From a checkpoint of a small image embedding model: 96-pixel images, patch size [4, 4].
Rows from block 7 of a small image embedding model, named by matrix and row number. Rows with one number belong to one neuron. Each number is 128 + 24 x the weight over its row's rms, rounded and kept within 0 to 255. All counts start at 0. Numbers have three digits each.
After each neuron's rows are labels from the 100 images, of 14976, where the neuron reaches its largest size: "responds to" is what is common among them; "place" is the part of the image that holds the peak. Only what is clearly more common there than usual is listed. The data: photos of plants and fungi (iNaturalist).
# gate: MLP gate (model.blocks.7.mlp.gate.weight, 768x256), inputs 0-85
# fc1: MLP up (model.blocks.7.mlp.fc1.weight, 768x256), inputs 0-85
# fc2: MLP down (model.blocks.7.mlp.fc2.weight, 256x768, transposed), outputs 0-85

gate.252:156123112136153076121104156135154126089117173159125121107110186084168169077184154113179130121128134160168094142131117098120104128129146137121131123122139136117091105132108116145116135129145146144080172121133138158120124110089101136138147129169118151122130159
fc1.252:146112136091129152112068167124113124123151102165125117139133135161133181087131116152136121124086063122098151116079143125149130138119143137120172131138117156117127142095117156135139134137132131112076143133124102157118135199082117127147101105166131111134122124
fc2.252:090115112158088122160135095138147104118127156107160163100110088148108120177073163108133133118141111120170113155139173164103132137149150142153128132118110125073136104158122154134127146106121139130126155133121174144157136107128134171128140156099113125143120080
responds to: order Lamiales
place: middle right

gate.749:141118096101117135107078096139123124119129091136117116114148144136123124117141179126132100104153130175174132176093130128129110118137148131129105154132147142120123115135115145148105116109105153141141133168130130134104137126126142158115113150115121151126124122
fc1.749:089127135116103121123132126114156160124098105164131145122075146164137105154108122112146101147143087113114118136148121137135153126121152160098133136143118171086149087115129162127121141169140121122179134102140107133105144128140122107111151100140111159119140124
fc2.749:141113115134104133091120071144139126153077114098146102156090174143175110114136109142163119165130108146083164067109154162135154124139129121121125128097096170133166100136156138112125127175119156115118110109122152108119157122129137113133142067136129112135112122
responds to: order Asterales; family: Asteraceae
place: top left

gate.440:122137166093134153096152100099105112086182162142164131134141142130098140099148176113101123127124125141086153171169107158104114128127134129081122161158150129080117144130095133152178125112128083148109078140091120115157141110108153073115117097138140125130131138
fc1.440:149122122104155126112133145086122130130114123129144116118119137132151106141084169140124121102097105160139128148157164117129110131128130114119154100123172094114161106136084155141184072085128111145114105120161133137140080175152133103165123134107094170121119088
fc2.440:124143163110154137189139144140144085150146140108138179074157096162109076106170111097142099135131179121148066104135165158085123136143108117141131118090107128143122129140149138129090112162136127154157183187134142136165125123123158116157114121141149164122149133
responds to: class Liliopsida
place: centre

gate.697:127130113116097085167127116118113131123137161083170156159176138155161119130154108121126109145119153146112133129099111087124124127131110114150110129126160158086110107130132096143136117167137138138117151130167098152133085152112127129097150123096107101115117138
fc1.697:156154169156136134132066160137109137146149161137123190118113083118109158141091134139116109132095137119122118112135155161137144134104105117148138115127115114178106168102129136128092114153163100134103146138153125132141105153099152114161114168139162143118093102
fc2.697:116165103132092125134127102169143148127125157114125120143124089126121149120147152116122114117152121091167154060161117152138105121104150166119145125139159143123099070131141133130143165140113162161120143152139170076123157129137110097135160120122138107133114114
responds to: order Pinales; class Pinopsida
place: top centre

gate.695:156130134126098120151143169161121129142103142117104102142102141091123140129142158086122149116090092106114161139125153140135148101139149116093173136128131157121089103170113120126130146146104167174149155069109108119112102141090150122130112159096123097118157111
fc1.695:178137116137118159112122088143128133135087145143120145121147127115122123097171147120181128170107156160078120101086126095111145107153122109128183162143136154111134103110102124095107106108079134110116092134076104115116134135123138155120127125112118119137131146
fc2.695:132135140149134102156147123121144117125143122113122102110108103114110152130177115129099143105136131172111075105133139100132150110145138132149136190101131152144109153135096110140091082131166190148159108144120102174167100091170115146124153113143123145099130125
responds to: order Lamiales
place: top centre

gate.353:125146167114080149105170110137138135164130123135115128093160104171116145141173089145101152172129147121132147108129147124139138088145155144133132161100187132142115113156132108169071113125086129117165120130074144113128108153173118121135126090138096134084152144
fc1.353:141137092136168107077133153174127154121167125176122152176122116111143130104161142162108085097143171127125113093121123139164103128127115119118138115113142152130094120135146098097101111134145131149115099177132101136150123114107123117096135106133122106094158142
fc2.353:103135126124142136083132115141154136095139130126150172129146075136109112085130146076121111167137172133111146103119133156120110085121160126139136139133107152123126102118122155138116142157130140148137157147141129150116139143125138148127126101119116084155096121
responds to: order Caryophyllales; family: Cactaceae
place: top left; top centre

gate.1:131145166127146168158111185109152126155166131136137148158138110131153093110153150130165126077177161085137118143135100141168135075156112159139114098142131085158108170158150113114101141120150095119137097124123145082148118097089123113108086156141145112124134110
fc1.1:164121154087115112106093164127169108121111137117102105142124123163103122141117114143151086088148103082124095123101119133129079143129113161135160110087139120136100117123128105143125127145171166128098165140100151100132154137146108143164085129136102166140114116
fc2.1:134123101095116120144126123145153090152110123111124078138085156185112092157163083174164074103111109177163111097146148150121089098147140162120155114082127127119158080174159135137143149130166116140134163128130155075119114118164133160167088081112134127146167106
responds to: class Liliopsida; order Asparagales
place: centre; top centre

gate.712:116114089130114111111098146168150122130108147114133146172117156135117095146130156134122120143138128148117128112127145150146066105141125142126116156131141122102140121141135134123115166108155143140092131121155122113131141136105122084144142115114138114162168150
fc1.712:143123121118103149136091124174135087165089150094115178133147151127123103146145152110189152168091110147174119117139113140093105134162102098145118122130139136145104122147126140119126155159119146160102118136123119105137137145058149145116102152101130128135105098
fc2.712:150138113131115125155108074119116125164148104095147088106103123133119063189125133140098120136135109128106163161094125159111152145131142127145168146134130165105162096095091175159135136098141143152118102148162121159121135104168143148141112106163138133152126120
responds to: kingdom Fungi
place: centre

gate.568:119121105116112100164103133141168131106130141133146142160092153130135169114111129146126146125142152131105086123131142083114152112162104091159124153130147097145115156137162130121133119101178101124105155115180138171079152166101166120101189148084142133134110084
fc1.568:125089189145141109110114125101088129102125140123117149171119122130089166087109110151125103126110117177132093107145132098149116159095108100109135121131085081129101154195174113126094082122118098169095155079106126132137111108127113088112119125114131137107127125
fc2.568:134150113088091159136157132151144130125129114169064135129128107158112100146090175092143119088107146115170106122155122113131090130132146172130140127166125092087126083127163106135108161156135126128170170120135145098101137100115127086119112142121130141135080117
responds to: order Pinales; class Pinopsida
place: top right

gate.371:139143150101131119136129165111137101108157116153082128106150129152109086082154177169130123114126124108141158124145175149132120139108142081134154135123112124128136096118086098133099183142106118136164152142138128084102134098091116153133102107132141117148129147
fc1.371:093111102075105108138146134088078165139118122159161120116143111142135127143130083168130136108099058172152163137128119076128137105143164166156131078082151165131109133134097085097152130064127123126115120152132113177128143109130108157127064099099145155091162159
fc2.371:165117168103132132086068107119112117119137099194111108110105157141152096139092159107154117137137107162148142132121115116121111116135131101094086073118128103172133127155123099120154123129134150131101135110125138115115132155129114180145072158081116143115129165
responds to: order Caryophyllales; family: Cactaceae
place: middle left

gate.169:159139091162169095147116145160143098127107111102139151138098103137130089131135157136145098129122153116113106128084141139097154046131110167161155149130124105098140114096152131121140163121128124152153113136151158050098121109136160132123155122136088131159116121
fc1.169:170096134153106186109132136127142107119129111131145135126135143144134111144117133110155126111124185124113181117057129153130137098134141134128107122153110090168109146090153125122119127121083144125119118157101121119171088131109146121093144118098108163139157183
fc2.169:085168164118151141128101128160097118159162132121144130163142147115106092103158156147124176125125144110090163184123150110126110165132108118125118140154121141118168163116134156146124138160126097102117123126134120163147171097068151100130144121125137152149116146
responds to: order Caryophyllales; family: Cactaceae
place: centre

gate.744:151144141200141117186140098138151135134172145134129092119111124077137100150175097099107150097139145092158118123165110105149101133116113115118155105132141122142115180148109123125141121087133146094086110121126133118127132105104137089118135161132152107154154176
fc1.744:102130123135147086106126150109093182093124112106092148143114066089087148118131153110092123152137179129096134154163156182166139139116124099105131131122137119163137135143138158114136120120101142135106102105139087132145132123129160131156116115162177144092106145
fc2.744:145158135126115153158100136127124109137129133119163118125136089171154109124095187157076086116125135088128115144125174136134146112161121154142093130144148118104166098146111156099158132083148111078153123176135193106165124103166142141126129155141152155108199089
responds to: order Asterales; family: Asteraceae
place: top centre; centre

gate.677:144165110145090146152126136130127116155112164152134138114110128168092162098123149134110140153125105147134136146135141132144155146125112064112130141139114148123095123130125121201155126127114176166109126141136126138166146133098119124087126115122126119141118104
fc1.677:154121127143149138139121131177134105152172115123084137110116092148145149142176103150143091105198132149127100166151156103147113145124147112145104106076091132142145149148159109126108139161139129163178158146125141134097156133123119166124116139071144138157158120
fc2.677:089149106123089154129099118139140055112121131143144158097157113148111137172167142143086094120171097105143137121128172143108172119159153163136139178139086139122128064134122107110084138172107126158133129165109158072161131070112145127134115105117124143127163142
responds to: order Asparagales; family: Asparagaceae; text has "yucca"
place: centre

gate.423:147145111147110117101119179149162138144161161144146119085124112097099106146097161155109160102141115119050156154128122130151156120114173109125120147098114098127146114118170127120118115105096101087155113116162074127101129157115112158131087155132124119102129104
fc1.423:112144120139143074149158108131127140119110139136094170107117102134143144128155123114138119091134116122105099147171152160104136058146146142122124093128098176135111123109118145132116134154129153180144129109125117101074122167113110127167140115149173118123108157
fc2.423:134177100140137124138125142159107130136168140113132115167117095096157104075123157135107137117120185129113150137130145142161152116118110151118133095129161124138122121151146181089142115082127145161132083067173138158155142100068096071135144158137117092134119109
responds to: order Asterales; family: Asteraceae
place: bottom centre

gate.289:160102136133122135118137108116157103145138106122157114155153112134105159133147124134120121153122101132119120095124155130197097156157124139127118145100070118175128138126137110160125136106130143091125082141101135156131107134159131130075126093094112180125180118
fc1.289:119141124143129148169117129123137097110131102110107112160105093133132120147141142099129159128106136130141115156122136113105076126114123125126138160140126118145093131161167124116072141105174132148132124121181142136132118182144124115135117068136122113148140131
fc2.289:134118130118142149105091113101092130146116139085137092084127145132110129182099162150144158149126062104129138136108130090130157079149137155144116178136186116094113169161111128134140127105126131112097096112125148134129112097126155135099141123115122162135128104
responds to: order Caryophyllales; family: Cactaceae; text has "cactus"
place: middle right

gate.262:139134130141113123176171112150136137126109139153090174163152065154138111128117154093096164131131128138134134111131125144126163126116099173189100115139157140162133116093120139176113165147138102102146111141174144103132111089156134142141171181083124123147125158
fc1.262:121151117129072183112142120095144098149116119105121141121181157109095147133143167148111141127122156130145146131096126101087125128134134141123093142138134165113128155109099119098116157068102125124133084140148149094127091094104167155085160099103103129140154139
fc2.262:155121102128137147109128178186089155127165153145126126192129104125127127114119109146118167146112123134105117137149124130137147168111108093128125099129122133143134171089160118119151120165130131144088150098121098140115161173112140128143133160122133086111128178
responds to: order Asparagales; family: Asparagaceae; text has "yucca"
place: bottom centre

gate.258:154111141135128130096149151130078190120159134129108121164136133110112127157145177110127163125126136171151159130114091142153091133112115112141120127118104118166098168116122144131132108122127134132109146075137105130155108151116143108095129129100126101130114151
fc1.258:134147126094106129106117094108129169122118108127175102153149149161153097147128115139141160130140154165127143094135151181125133141142093120138110127119138133171108120150149147173121128116070151119141154141100129136071117123173108168127098124159142136110143146
fc2.258:132135081125101117149127132134117131154119099173119105125129104163128140139149143093158103148125181128151141114136141159117085117118182120131083117114106083127100104126138131158105145097124163138115214136103131134116142175158116160129101125094143140143150126
responds to: order Fabales; family: Fabaceae
place: centre

gate.715:139151092179133135127107094119108131158151126085090159087143150092139119140135123095157117100105127127158176120180141146128132097111137119117125171170149124128086124164100130097131120170142123149111127118177165118129108151150106164144105141114146127207107105
fc1.715:121119139082097137125094150139127141142102110155119114159118125106105130117124146167125113123130113113129172159147113118137124110132119094091146139125124129135142162125139098134134089124157084149117116116138134132064147168089116121107116076143139100147121140
fc2.715:147128070142114112117116112132115109141150119079079152126141178121119110135141152110105158161112107143117133124115128139131106096122160096127169130099140145182125103140111099108137124125107140164101138102124178135105105128158098143114100124092108131132148158
responds to: kingdom Fungi; phylum Basidiomycota; class Agaricomycetes
place: centre

gate.762:151143141172129119151132125118143153121148164146164092101149116114148134164109148103104147125109123127106122132127156104142134117162117118157128116119143179135121140129055121076134151111152170105128140129108115153140161136111112124120154120147129097151132128
fc1.762:115123108116128111163162104129109144122090137124160077150128125076170133160124124162091157130145169135090091162145122106115100163118135123149111102130126098161116156137109109120125130095147163148124164107153132105141144160104101144132140155112151124109209150
fc2.762:129135088137100086139120138147088125190114111122105113104097115141137096126115187137146137130161092104146130216140118105164150162124109129118142146182094129114159127150163132122160159113126147116139106142124132181146132167124116115150122154108108140100143129
responds to: order Asterales; family: Asteraceae
place: centre

gate.661:122117167144130128121108107136121140108134170135097149121087128112126174132104151125140145137120148156117158099120127113167112155092126095086114094135132121135118184136151137161154079126126156128135153123147108129149110164100130074120160144165166153117124143
fc1.661:145112140162119121105097134157137105136100138116138137087110142121102112126141136137131128155133132166131121078129089152117119121137126094137170114118128142132158133131163106078146133110116139099121129061107115148097119105155151125132190190169143096125147151
fc2.661:115135122129160121152123120151094145174170113115129129154160112124140137134167074166136147151109116112133118129124115146102135113137114079093124121091140119163141126115130144120152152113162100134144132134082121134133152135165173099117105108086155105084163149
responds to: order Pinales; class Pinopsida; family: Pinaceae
place: top right

gate.532:134153143124162111163109087125105157123158140147134103158120157104122133118140114138156153100111138112117118138133126144170072094112155162096134147141185118169113114143114104147184171182146144109128146120161155125132121108149124133121145142135153093141133132
fc1.532:121107126123150146089120154154116147156121133170119120106081126159129150125100153120172127143126136162145114138105123135137141130141150093131145099135107168150110108114172121114138102159172117160128121097136141137074122158099112138139137117170147119132114130
fc2.532:162174114104129138161113149081129149137142156133166143080164131139108110134160113077134136151094165151129147131127115140105129074124153116075105140128167127095111114145089155186116133104111156096139157150122164161123110119154139133102126097138126128140121084
responds to: order Asterales; family: Asteraceae
place: centre