{"model": "image embedding model", "train_examples": 90422, "image_size": 96, "rotation_deg": 5, "embedding_dim": 128, "norm_position": "pre", "head_dim": 64, "layer_scale_init": 0.1, "am_softmax_margin": 0.2, "beta1": 0.9, "eps": 1e-10, "warmup_steps": 1750}
Rows from block 5, named by matrix and row number. Rows with one number belong to one neuron. Each number is 50 + 15 x the weight over its row's rms, rounded and kept within 0 to 99. All counts start at 0. After the name is the row's rms in percent of the matrix's.
# gate: MLP gate (model.blocks.5.mlp.gate.weight, 768x256), inputs 0-85
# fc1: MLP up (model.blocks.5.mlp.fc1.weight, 768x256), inputs 0-85
# fc2: MLP down (model.blocks.5.mlp.fc2.weight, 256x768, transposed), outputs 0-85
gate.655 105:38 76 53 70 53 30 49 25 36 64 61 49 39 36 52 69 74 32 51 64 44 38 59 32 46 42 57 46 33 28 25 40 55 57 43 55 36 31 69 46 61 58 04 35 12 58 72 47 42 54 42 39 46 32 52 75 32 29 38 31 59 53 66 43 35 37 77 53 59 55 44 71 37 39 47 45 27 47 72 52 69 24 54 57 90 34
fc1.655 105:50 30 30 56 23 47 42 65 43 52 56 66 38 21 46 53 58 78 43 69 33 61 85 42 55 50 63 23 33 44 66 37 59 61 59 40 37 28 60 69 33 78 50 72 49 40 58 62 65 81 62 57 57 69 87 34 56 49 53 40 71 60 22 40 49 52 47 73 38 58 73 54 53 37 73 53 63 66 71 44 52 40 38 60 59 58
fc2.655 105:49 44 66 31 44 50 39 48 48 62 50 63 40 00 50 63 45 33 61 70 73 66 61 51 52 68 50 48 30 29 43 41 41 64 46 39 47 21 49 34 67 45 45 78 45 62 54 67 46 42 73 44 52 56 47 44 46 24 55 59 43 59 36 71 49 55 29 97 44 55 68 58 31 36 78 41 58 22 79 41 45 46 68 58 69 36
gate.656 109:59 45 83 62 49 62 48 25 42 38 55 36 24 22 36 50 55 23 65 41 54 45 57 58 37 24 51 52 52 51 52 47 41 61 32 69 40 44 52 42 69 71 50 49 37 76 54 65 78 50 67 60 37 47 49 17 16 27 57 70 45 15 74 64 59 69 39 49 56 45 60 67 38 29 47 36 57 50 48 36 37 46 48 43 30 51
fc1.656 110:46 59 41 82 52 46 71 76 59 47 32 64 85 61 44 40 35 48 37 65 18 53 42 57 52 29 62 54 29 65 54 58 55 65 49 65 41 50 69 41 56 40 62 30 57 43 71 41 34 55 52 44 57 78 42 52 44 35 71 59 67 71 40 52 41 64 36 59 37 33 82 41 58 47 49 61 62 66 59 52 28 88 34 40 83 54
fc2.656 105:57 73 58 33 42 43 88 32 68 56 34 54 54 51 38 52 60 54 47 55 32 63 57 46 62 26 46 60 43 66 42 71 43 56 51 72 54 34 60 66 68 67 40 43 44 53 33 41 25 35 46 45 43 68 55 57 56 65 40 52 68 38 77 45 74 42 55 42 63 69 36 31 53 57 40 39 68 85 23 63 35 48 27 33 89 58
gate.657 106:24 40 37 71 24 66 49 56 53 73 55 34 61 54 63 32 66 33 49 66 53 25 57 47 72 63 37 76 49 35 37 62 34 32 53 43 23 59 80 50 47 59 31 64 53 54 57 63 14 39 58 63 24 35 33 62 42 30 34 47 77 61 68 44 36 25 54 58 88 66 48 80 61 23 72 44 46 69 72 54 31 23 51 77 45 33
fc1.657 106:73 56 43 55 52 28 71 57 56 60 62 76 41 62 63 54 43 44 60 25 32 65 45 44 57 62 55 48 57 50 57 71 53 62 42 54 71 54 37 64 39 64 29 41 27 45 51 33 46 58 78 34 49 60 39 37 52 60 39 52 78 43 42 49 42 72 50 41 76 57 55 68 52 73 48 66 29 36 66 61 68 70 49 35 62 42
fc2.657 107:53 38 52 55 68 59 73 69 55 54 50 34 50 63 65 63 48 61 50 57 27 59 51 79 18 69 48 23 39 46 66 53 37 27 51 57 66 48 64 74 31 72 34 38 41 54 62 64 44 18 31 70 60 50 81 39 61 47 53 49 87 68 33 38 64 58 82 61 50 45 44 53 49 32 45 72 50 55 51 43 44 45 43 69 47 74
gate.658 099:56 52 45 49 54 61 57 36 35 34 35 48 75 69 49 49 38 43 21 35 56 36 53 59 69 42 78 32 34 73 32 52 69 70 56 91 42 74 26 62 46 41 73 37 56 57 36 49 55 41 76 38 53 46 50 66 50 61 40 32 48 52 28 59 40 64 39 49 38 74 27 52 42 38 64 58 57 74 53 65 53 48 52 61 58 20
fc1.658 098:36 58 52 36 53 62 53 29 67 45 77 65 29 43 44 57 42 72 27 46 34 56 51 27 69 51 38 58 96 28 73 13 69 56 28 40 37 67 57 31 30 39 49 53 59 38 64 44 50 57 79 53 52 42 30 36 72 46 63 49 52 57 33 54 49 58 63 48 55 47 77 11 42 70 83 65 49 52 24 28 50 47 68 44 49 61
fc2.658 097:24 71 36 41 41 49 40 54 88 47 42 72 46 35 38 60 39 72 41 38 31 66 49 41 42 57 95 53 54 32 80 69 30 22 43 46 52 60 30 67 48 82 39 58 70 49 67 79 64 64 63 60 62 43 50 22 56 57 59 47 44 60 47 72 56 60 45 41 54 46 70 52 39 54 49 42 57 58 71 37 63 58 65 51 45 41
gate.659 104:72 39 54 22 56 30 57 62 77 43 48 47 29 49 49 54 41 29 32 40 69 41 53 62 35 59 59 49 34 48 48 36 42 46 49 32 56 88 31 62 43 48 37 32 64 48 40 72 40 56 74 55 55 27 67 56 71 28 55 60 27 39 53 51 50 49 66 09 53 19 49 59 22 61 40 61 27 53 59 36 61 54 72 43 89 67
fc1.659 102:72 43 56 61 52 42 54 52 52 31 68 61 46 39 46 38 14 37 47 37 52 43 84 72 62 86 93 45 75 70 55 26 50 37 50 57 53 56 37 35 56 38 41 49 34 39 38 59 70 44 50 26 67 31 62 45 62 35 86 49 42 66 59 62 53 51 62 52 41 26 72 31 23 76 36 46 30 54 68 54 38 46 55 69 57 63
fc2.659 101:53 46 52 71 48 77 32 83 30 49 68 52 58 35 64 47 44 49 19 33 64 57 40 44 57 43 78 38 79 84 64 39 56 70 46 63 54 36 26 36 19 64 36 52 31 58 56 58 78 56 55 57 54 27 57 13 53 61 55 47 38 48 64 56 48 79 45 65 39 40 71 31 35 35 50 63 33 10 51 61 60 65 73 50 37 43
gate.660 096:41 57 77 55 58 53 45 43 37 80 49 39 73 46 43 50 38 71 55 32 51 54 57 43 16 66 47 48 39 47 56 67 60 53 59 58 57 45 58 52 55 65 37 67 38 61 58 60 51 48 63 45 46 35 45 65 76 36 29 42 41 37 51 51 39 57 42 72 65 48 67 20 48 49 59 44 39 53 65 74 43 35 63 33 51 38
fc1.660 093:53 37 69 39 72 31 59 52 41 54 50 35 39 62 40 57 56 57 45 57 52 38 49 60 41 25 46 80 54 33 58 81 52 39 66 69 52 52 59 53 24 61 56 45 52 63 47 33 53 80 45 47 54 74 40 62 55 55 52 19 45 60 35 16 42 45 41 35 47 58 47 53 40 49 71 32 57 81 52 23 48 19 53 55 33 27
fc2.660 090:36 31 53 48 33 43 48 74 57 67 73 40 48 46 58 63 40 58 28 15 62 55 48 45 76 89 56 69 30 28 50 37 26 61 36 54 70 43 62 24 60 55 41 58 57 62 62 49 71 63 33 71 44 46 59 27 45 33 58 27 49 71 44 45 23 35 31 60 50 46 71 28 43 34 37 59 71 26 67 34 60 31 78 24 25 33
gate.661 109:78 26 34 32 72 51 33 32 76 33 43 67 28 46 49 43 44 75 60 44 62 61 42 53 56 41 46 66 51 32 54 53 56 67 45 38 63 78 46 61 52 47 45 45 60 50 20 55 77 54 49 33 50 61 27 43 62 43 35 42 45 37 56 57 51 43 60 26 72 43 46 29 60 46 30 55 40 55 43 54 56 38 54 55 54 34
fc1.661 102:39 52 39 32 35 37 53 44 34 49 40 67 60 57 62 29 54 53 79 39 39 42 12 40 42 49 68 28 49 51 46 47 30 32 43 71 27 58 29 70 29 57 58 62 47 49 37 42 39 50 46 84 49 69 40 47 28 66 54 79 68 72 55 77 49 39 51 70 75 55 55 32 59 43 74 72 31 74 52 35 31 70 60 53 68 70
fc2.661 102:36 32 49 43 42 34 37 80 39 56 74 62 61 52 35 66 64 41 35 41 59 60 67 75 53 70 33 31 43 46 49 73 31 70 47 51 53 57 42 48 47 42 25 44 62 64 54 59 51 39 46 85 44 40 61 19 49 30 32 35 50 69 56 97 33 43 38 53 33 40 35 54 27 47 69 55 52 48 58 22 47 24 51 27 65 43
gate.662 112:55 33 11 40 61 30 69 67 37 69 66 57 57 54 33 46 46 75 41 32 51 80 37 81 54 45 49 59 41 28 46 54 60 48 84 56 50 45 63 35 55 61 47 33 41 58 79 51 40 44 17 27 49 31 46 50 84 48 44 22 70 68 53 41 62 78 55 54 56 56 28 46 40 43 64 50 58 49 74 71 39 41 83 52 64 65
fc1.662 112:39 38 20 68 51 35 45 66 28 47 55 37 38 34 59 50 42 54 34 48 56 61 41 67 52 51 49 53 60 29 23 75 47 27 54 60 20 50 62 30 69 65 31 61 67 57 75 65 67 35 44 58 53 50 41 48 48 19 67 42 46 81 57 44 37 49 32 76 39 47 48 41 45 48 82 35 66 59 48 40 37 34 69 66 56 45
fc2.662 104:44 51 47 56 72 59 38 75 35 58 50 16 35 52 49 27 55 30 46 44 60 68 58 48 53 33 33 51 47 48 69 49 71 29 60 38 24 41 40 64 54 28 48 67 36 26 52 36 58 40 36 36 52 33 45 41 62 53 24 30 52 67 60 60 46 50 45 56 46 64 55 65 49 55 56 60 15 55 75 04 59 57 63 57 27 45
gate.663 097:62 28 57 69 52 75 69 54 63 56 35 17 61 27 44 47 74 52 58 41 84 55 42 55 40 56 40 54 51 61 48 47 39 38 34 43 78 27 58 51 54 29 40 33 17 34 44 42 78 68 35 52 57 58 57 44 41 79 42 23 57 39 47 49 77 59 38 42 38 67 52 51 57 49 33 57 39 41 55 57 64 69 27 60 35 37
fc1.663 103:41 59 28 55 60 60 52 09 59 42 41 49 49 52 67 54 74 53 66 45 46 61 68 37 67 40 66 49 50 61 65 40 41 55 71 55 39 45 36 66 39 62 35 75 66 39 68 29 48 64 84 51 61 41 47 55 77 64 83 56 31 46 45 66 13 28 52 64 45 36 61 64 53 47 54 34 49 23 52 50 30 26 58 71 56 35
fc2.663 106:54 09 43 63 49 44 32 63 59 45 60 38 34 25 63 55 55 54 48 42 61 51 63 56 63 73 50 56 42 41 56 45 60 45 57 34 58 25 44 73 61 77 40 74 42 25 63 45 77 55 17 43 67 16 49 39 48 49 41 04 44 49 40 54 65 28 48 51 52 50 61 56 41 25 49 71 34 20 66 45 38 39 56 35 58 39
gate.664 096:49 41 55 42 47 62 54 32 57 60 24 35 36 89 60 27 37 46 54 44 54 27 44 59 89 69 39 40 35 39 27 47 52 08 30 32 43 51 55 52 34 32 63 25 32 46 62 66 57 41 61 59 50 56 33 54 30 47 40 60 83 58 38 29 50 24 48 42 47 60 32 32 71 44 49 59 40 51 49 64 75 44 36 44 43 29
fc1.664 099:50 70 46 47 36 62 56 30 59 71 85 38 49 47 21 50 35 68 54 15 40 58 52 31 53 43 28 51 42 61 54 35 59 37 65 40 32 39 50 31 60 83 54 59 69 38 62 46 42 27 44 53 55 42 52 48 86 55 32 70 40 33 58 54 63 59 62 40 81 57 46 38 41 90 50 40 43 22 69 55 77 37 54 67 59 39
fc2.664 088:58 57 68 41 47 48 63 43 63 38 37 46 35 23 56 33 74 24 54 40 29 81 73 52 52 53 54 56 20 58 53 24 78 58 38 55 45 25 57 50 41 76 69 78 73 42 57 18 57 40 57 63 34 51 77 33 31 65 36 44 80 30 70 65 48 45 30 84 66 54 60 82 39 22 50 64 62 33 79 58 68 19 48 65 49 54
gate.665 097:40 46 67 80 47 59 67 74 52 59 38 61 62 55 46 34 71 47 47 73 48 15 57 69 44 59 29 83 63 67 71 56 60 48 40 49 15 46 30 46 55 35 62 25 50 38 29 34 48 54 44 36 74 49 66 30 47 40 53 37 77 25 36 75 51 29 62 58 35 48 62 67 84 24 67 73 37 34 62 53 49 61 42 30 65 48
fc1.665 100:15 44 59 49 57 50 75 42 63 42 48 41 49 50 52 61 53 75 32 65 13 62 41 23 65 36 49 62 62 37 38 40 43 28 71 50 46 59 50 58 53 37 28 52 63 77 34 61 64 76 63 44 59 50 33 65 38 69 49 60 59 38 56 55 43 32 64 46 68 45 25 64 77 60 69 54 47 58 30 41 54 49 20 73 53 52
fc2.665 101:76 50 29 28 45 19 53 52 64 63 46 36 55 40 30 58 39 57 33 44 21 73 70 29 63 60 62 70 54 27 64 65 42 40 44 56 54 51 73 67 43 48 50 44 77 54 85 42 59 33 39 68 45 59 35 68 42 65 45 47 49 50 58 55 55 82 80 38 83 62 52 47 65 50 57 48 50 90 53 61 26 47 69 42 40 13
gate.666 107:37 50 65 73 62 28 51 72 66 70 66 60 51 38 22 38 62 93 42 52 62 63 54 64 75 43 31 43 29 50 56 57 50 48 36 31 53 28 36 34 73 63 33 44 60 64 34 54 75 55 51 51 64 54 31 51 58 41 58 52 31 72 26 25 48 41 56 51 45 36 47 23 55 48 79 26 61 44 57 53 44 39 37 29 31 56
fc1.666 103:33 48 62 50 68 76 50 52 80 68 52 31 38 67 39 43 41 65 63 72 33 55 60 47 35 63 43 44 83 59 81 46 61 44 64 28 40 52 37 41 32 47 21 56 51 14 44 39 85 55 19 38 71 35 47 35 45 31 56 55 32 73 46 50 56 69 28 66 27 61 65 17 49 55 46 44 67 34 34 43 68 42 27 54 23 39
fc2.666 106:56 50 70 54 50 50 61 57 54 71 43 45 34 69 46 36 53 49 65 34 44 28 45 28 33 59 58 34 50 62 36 62 25 44 43 73 30 57 48 50 63 49 45 34 49 56 47 81 39 57 49 58 56 47 57 74 68 39 40 65 81 55 99 30 77 31 68 61 56 55 36 51 42 63 60 54 46 63 34 49 44 58 37 57 52 70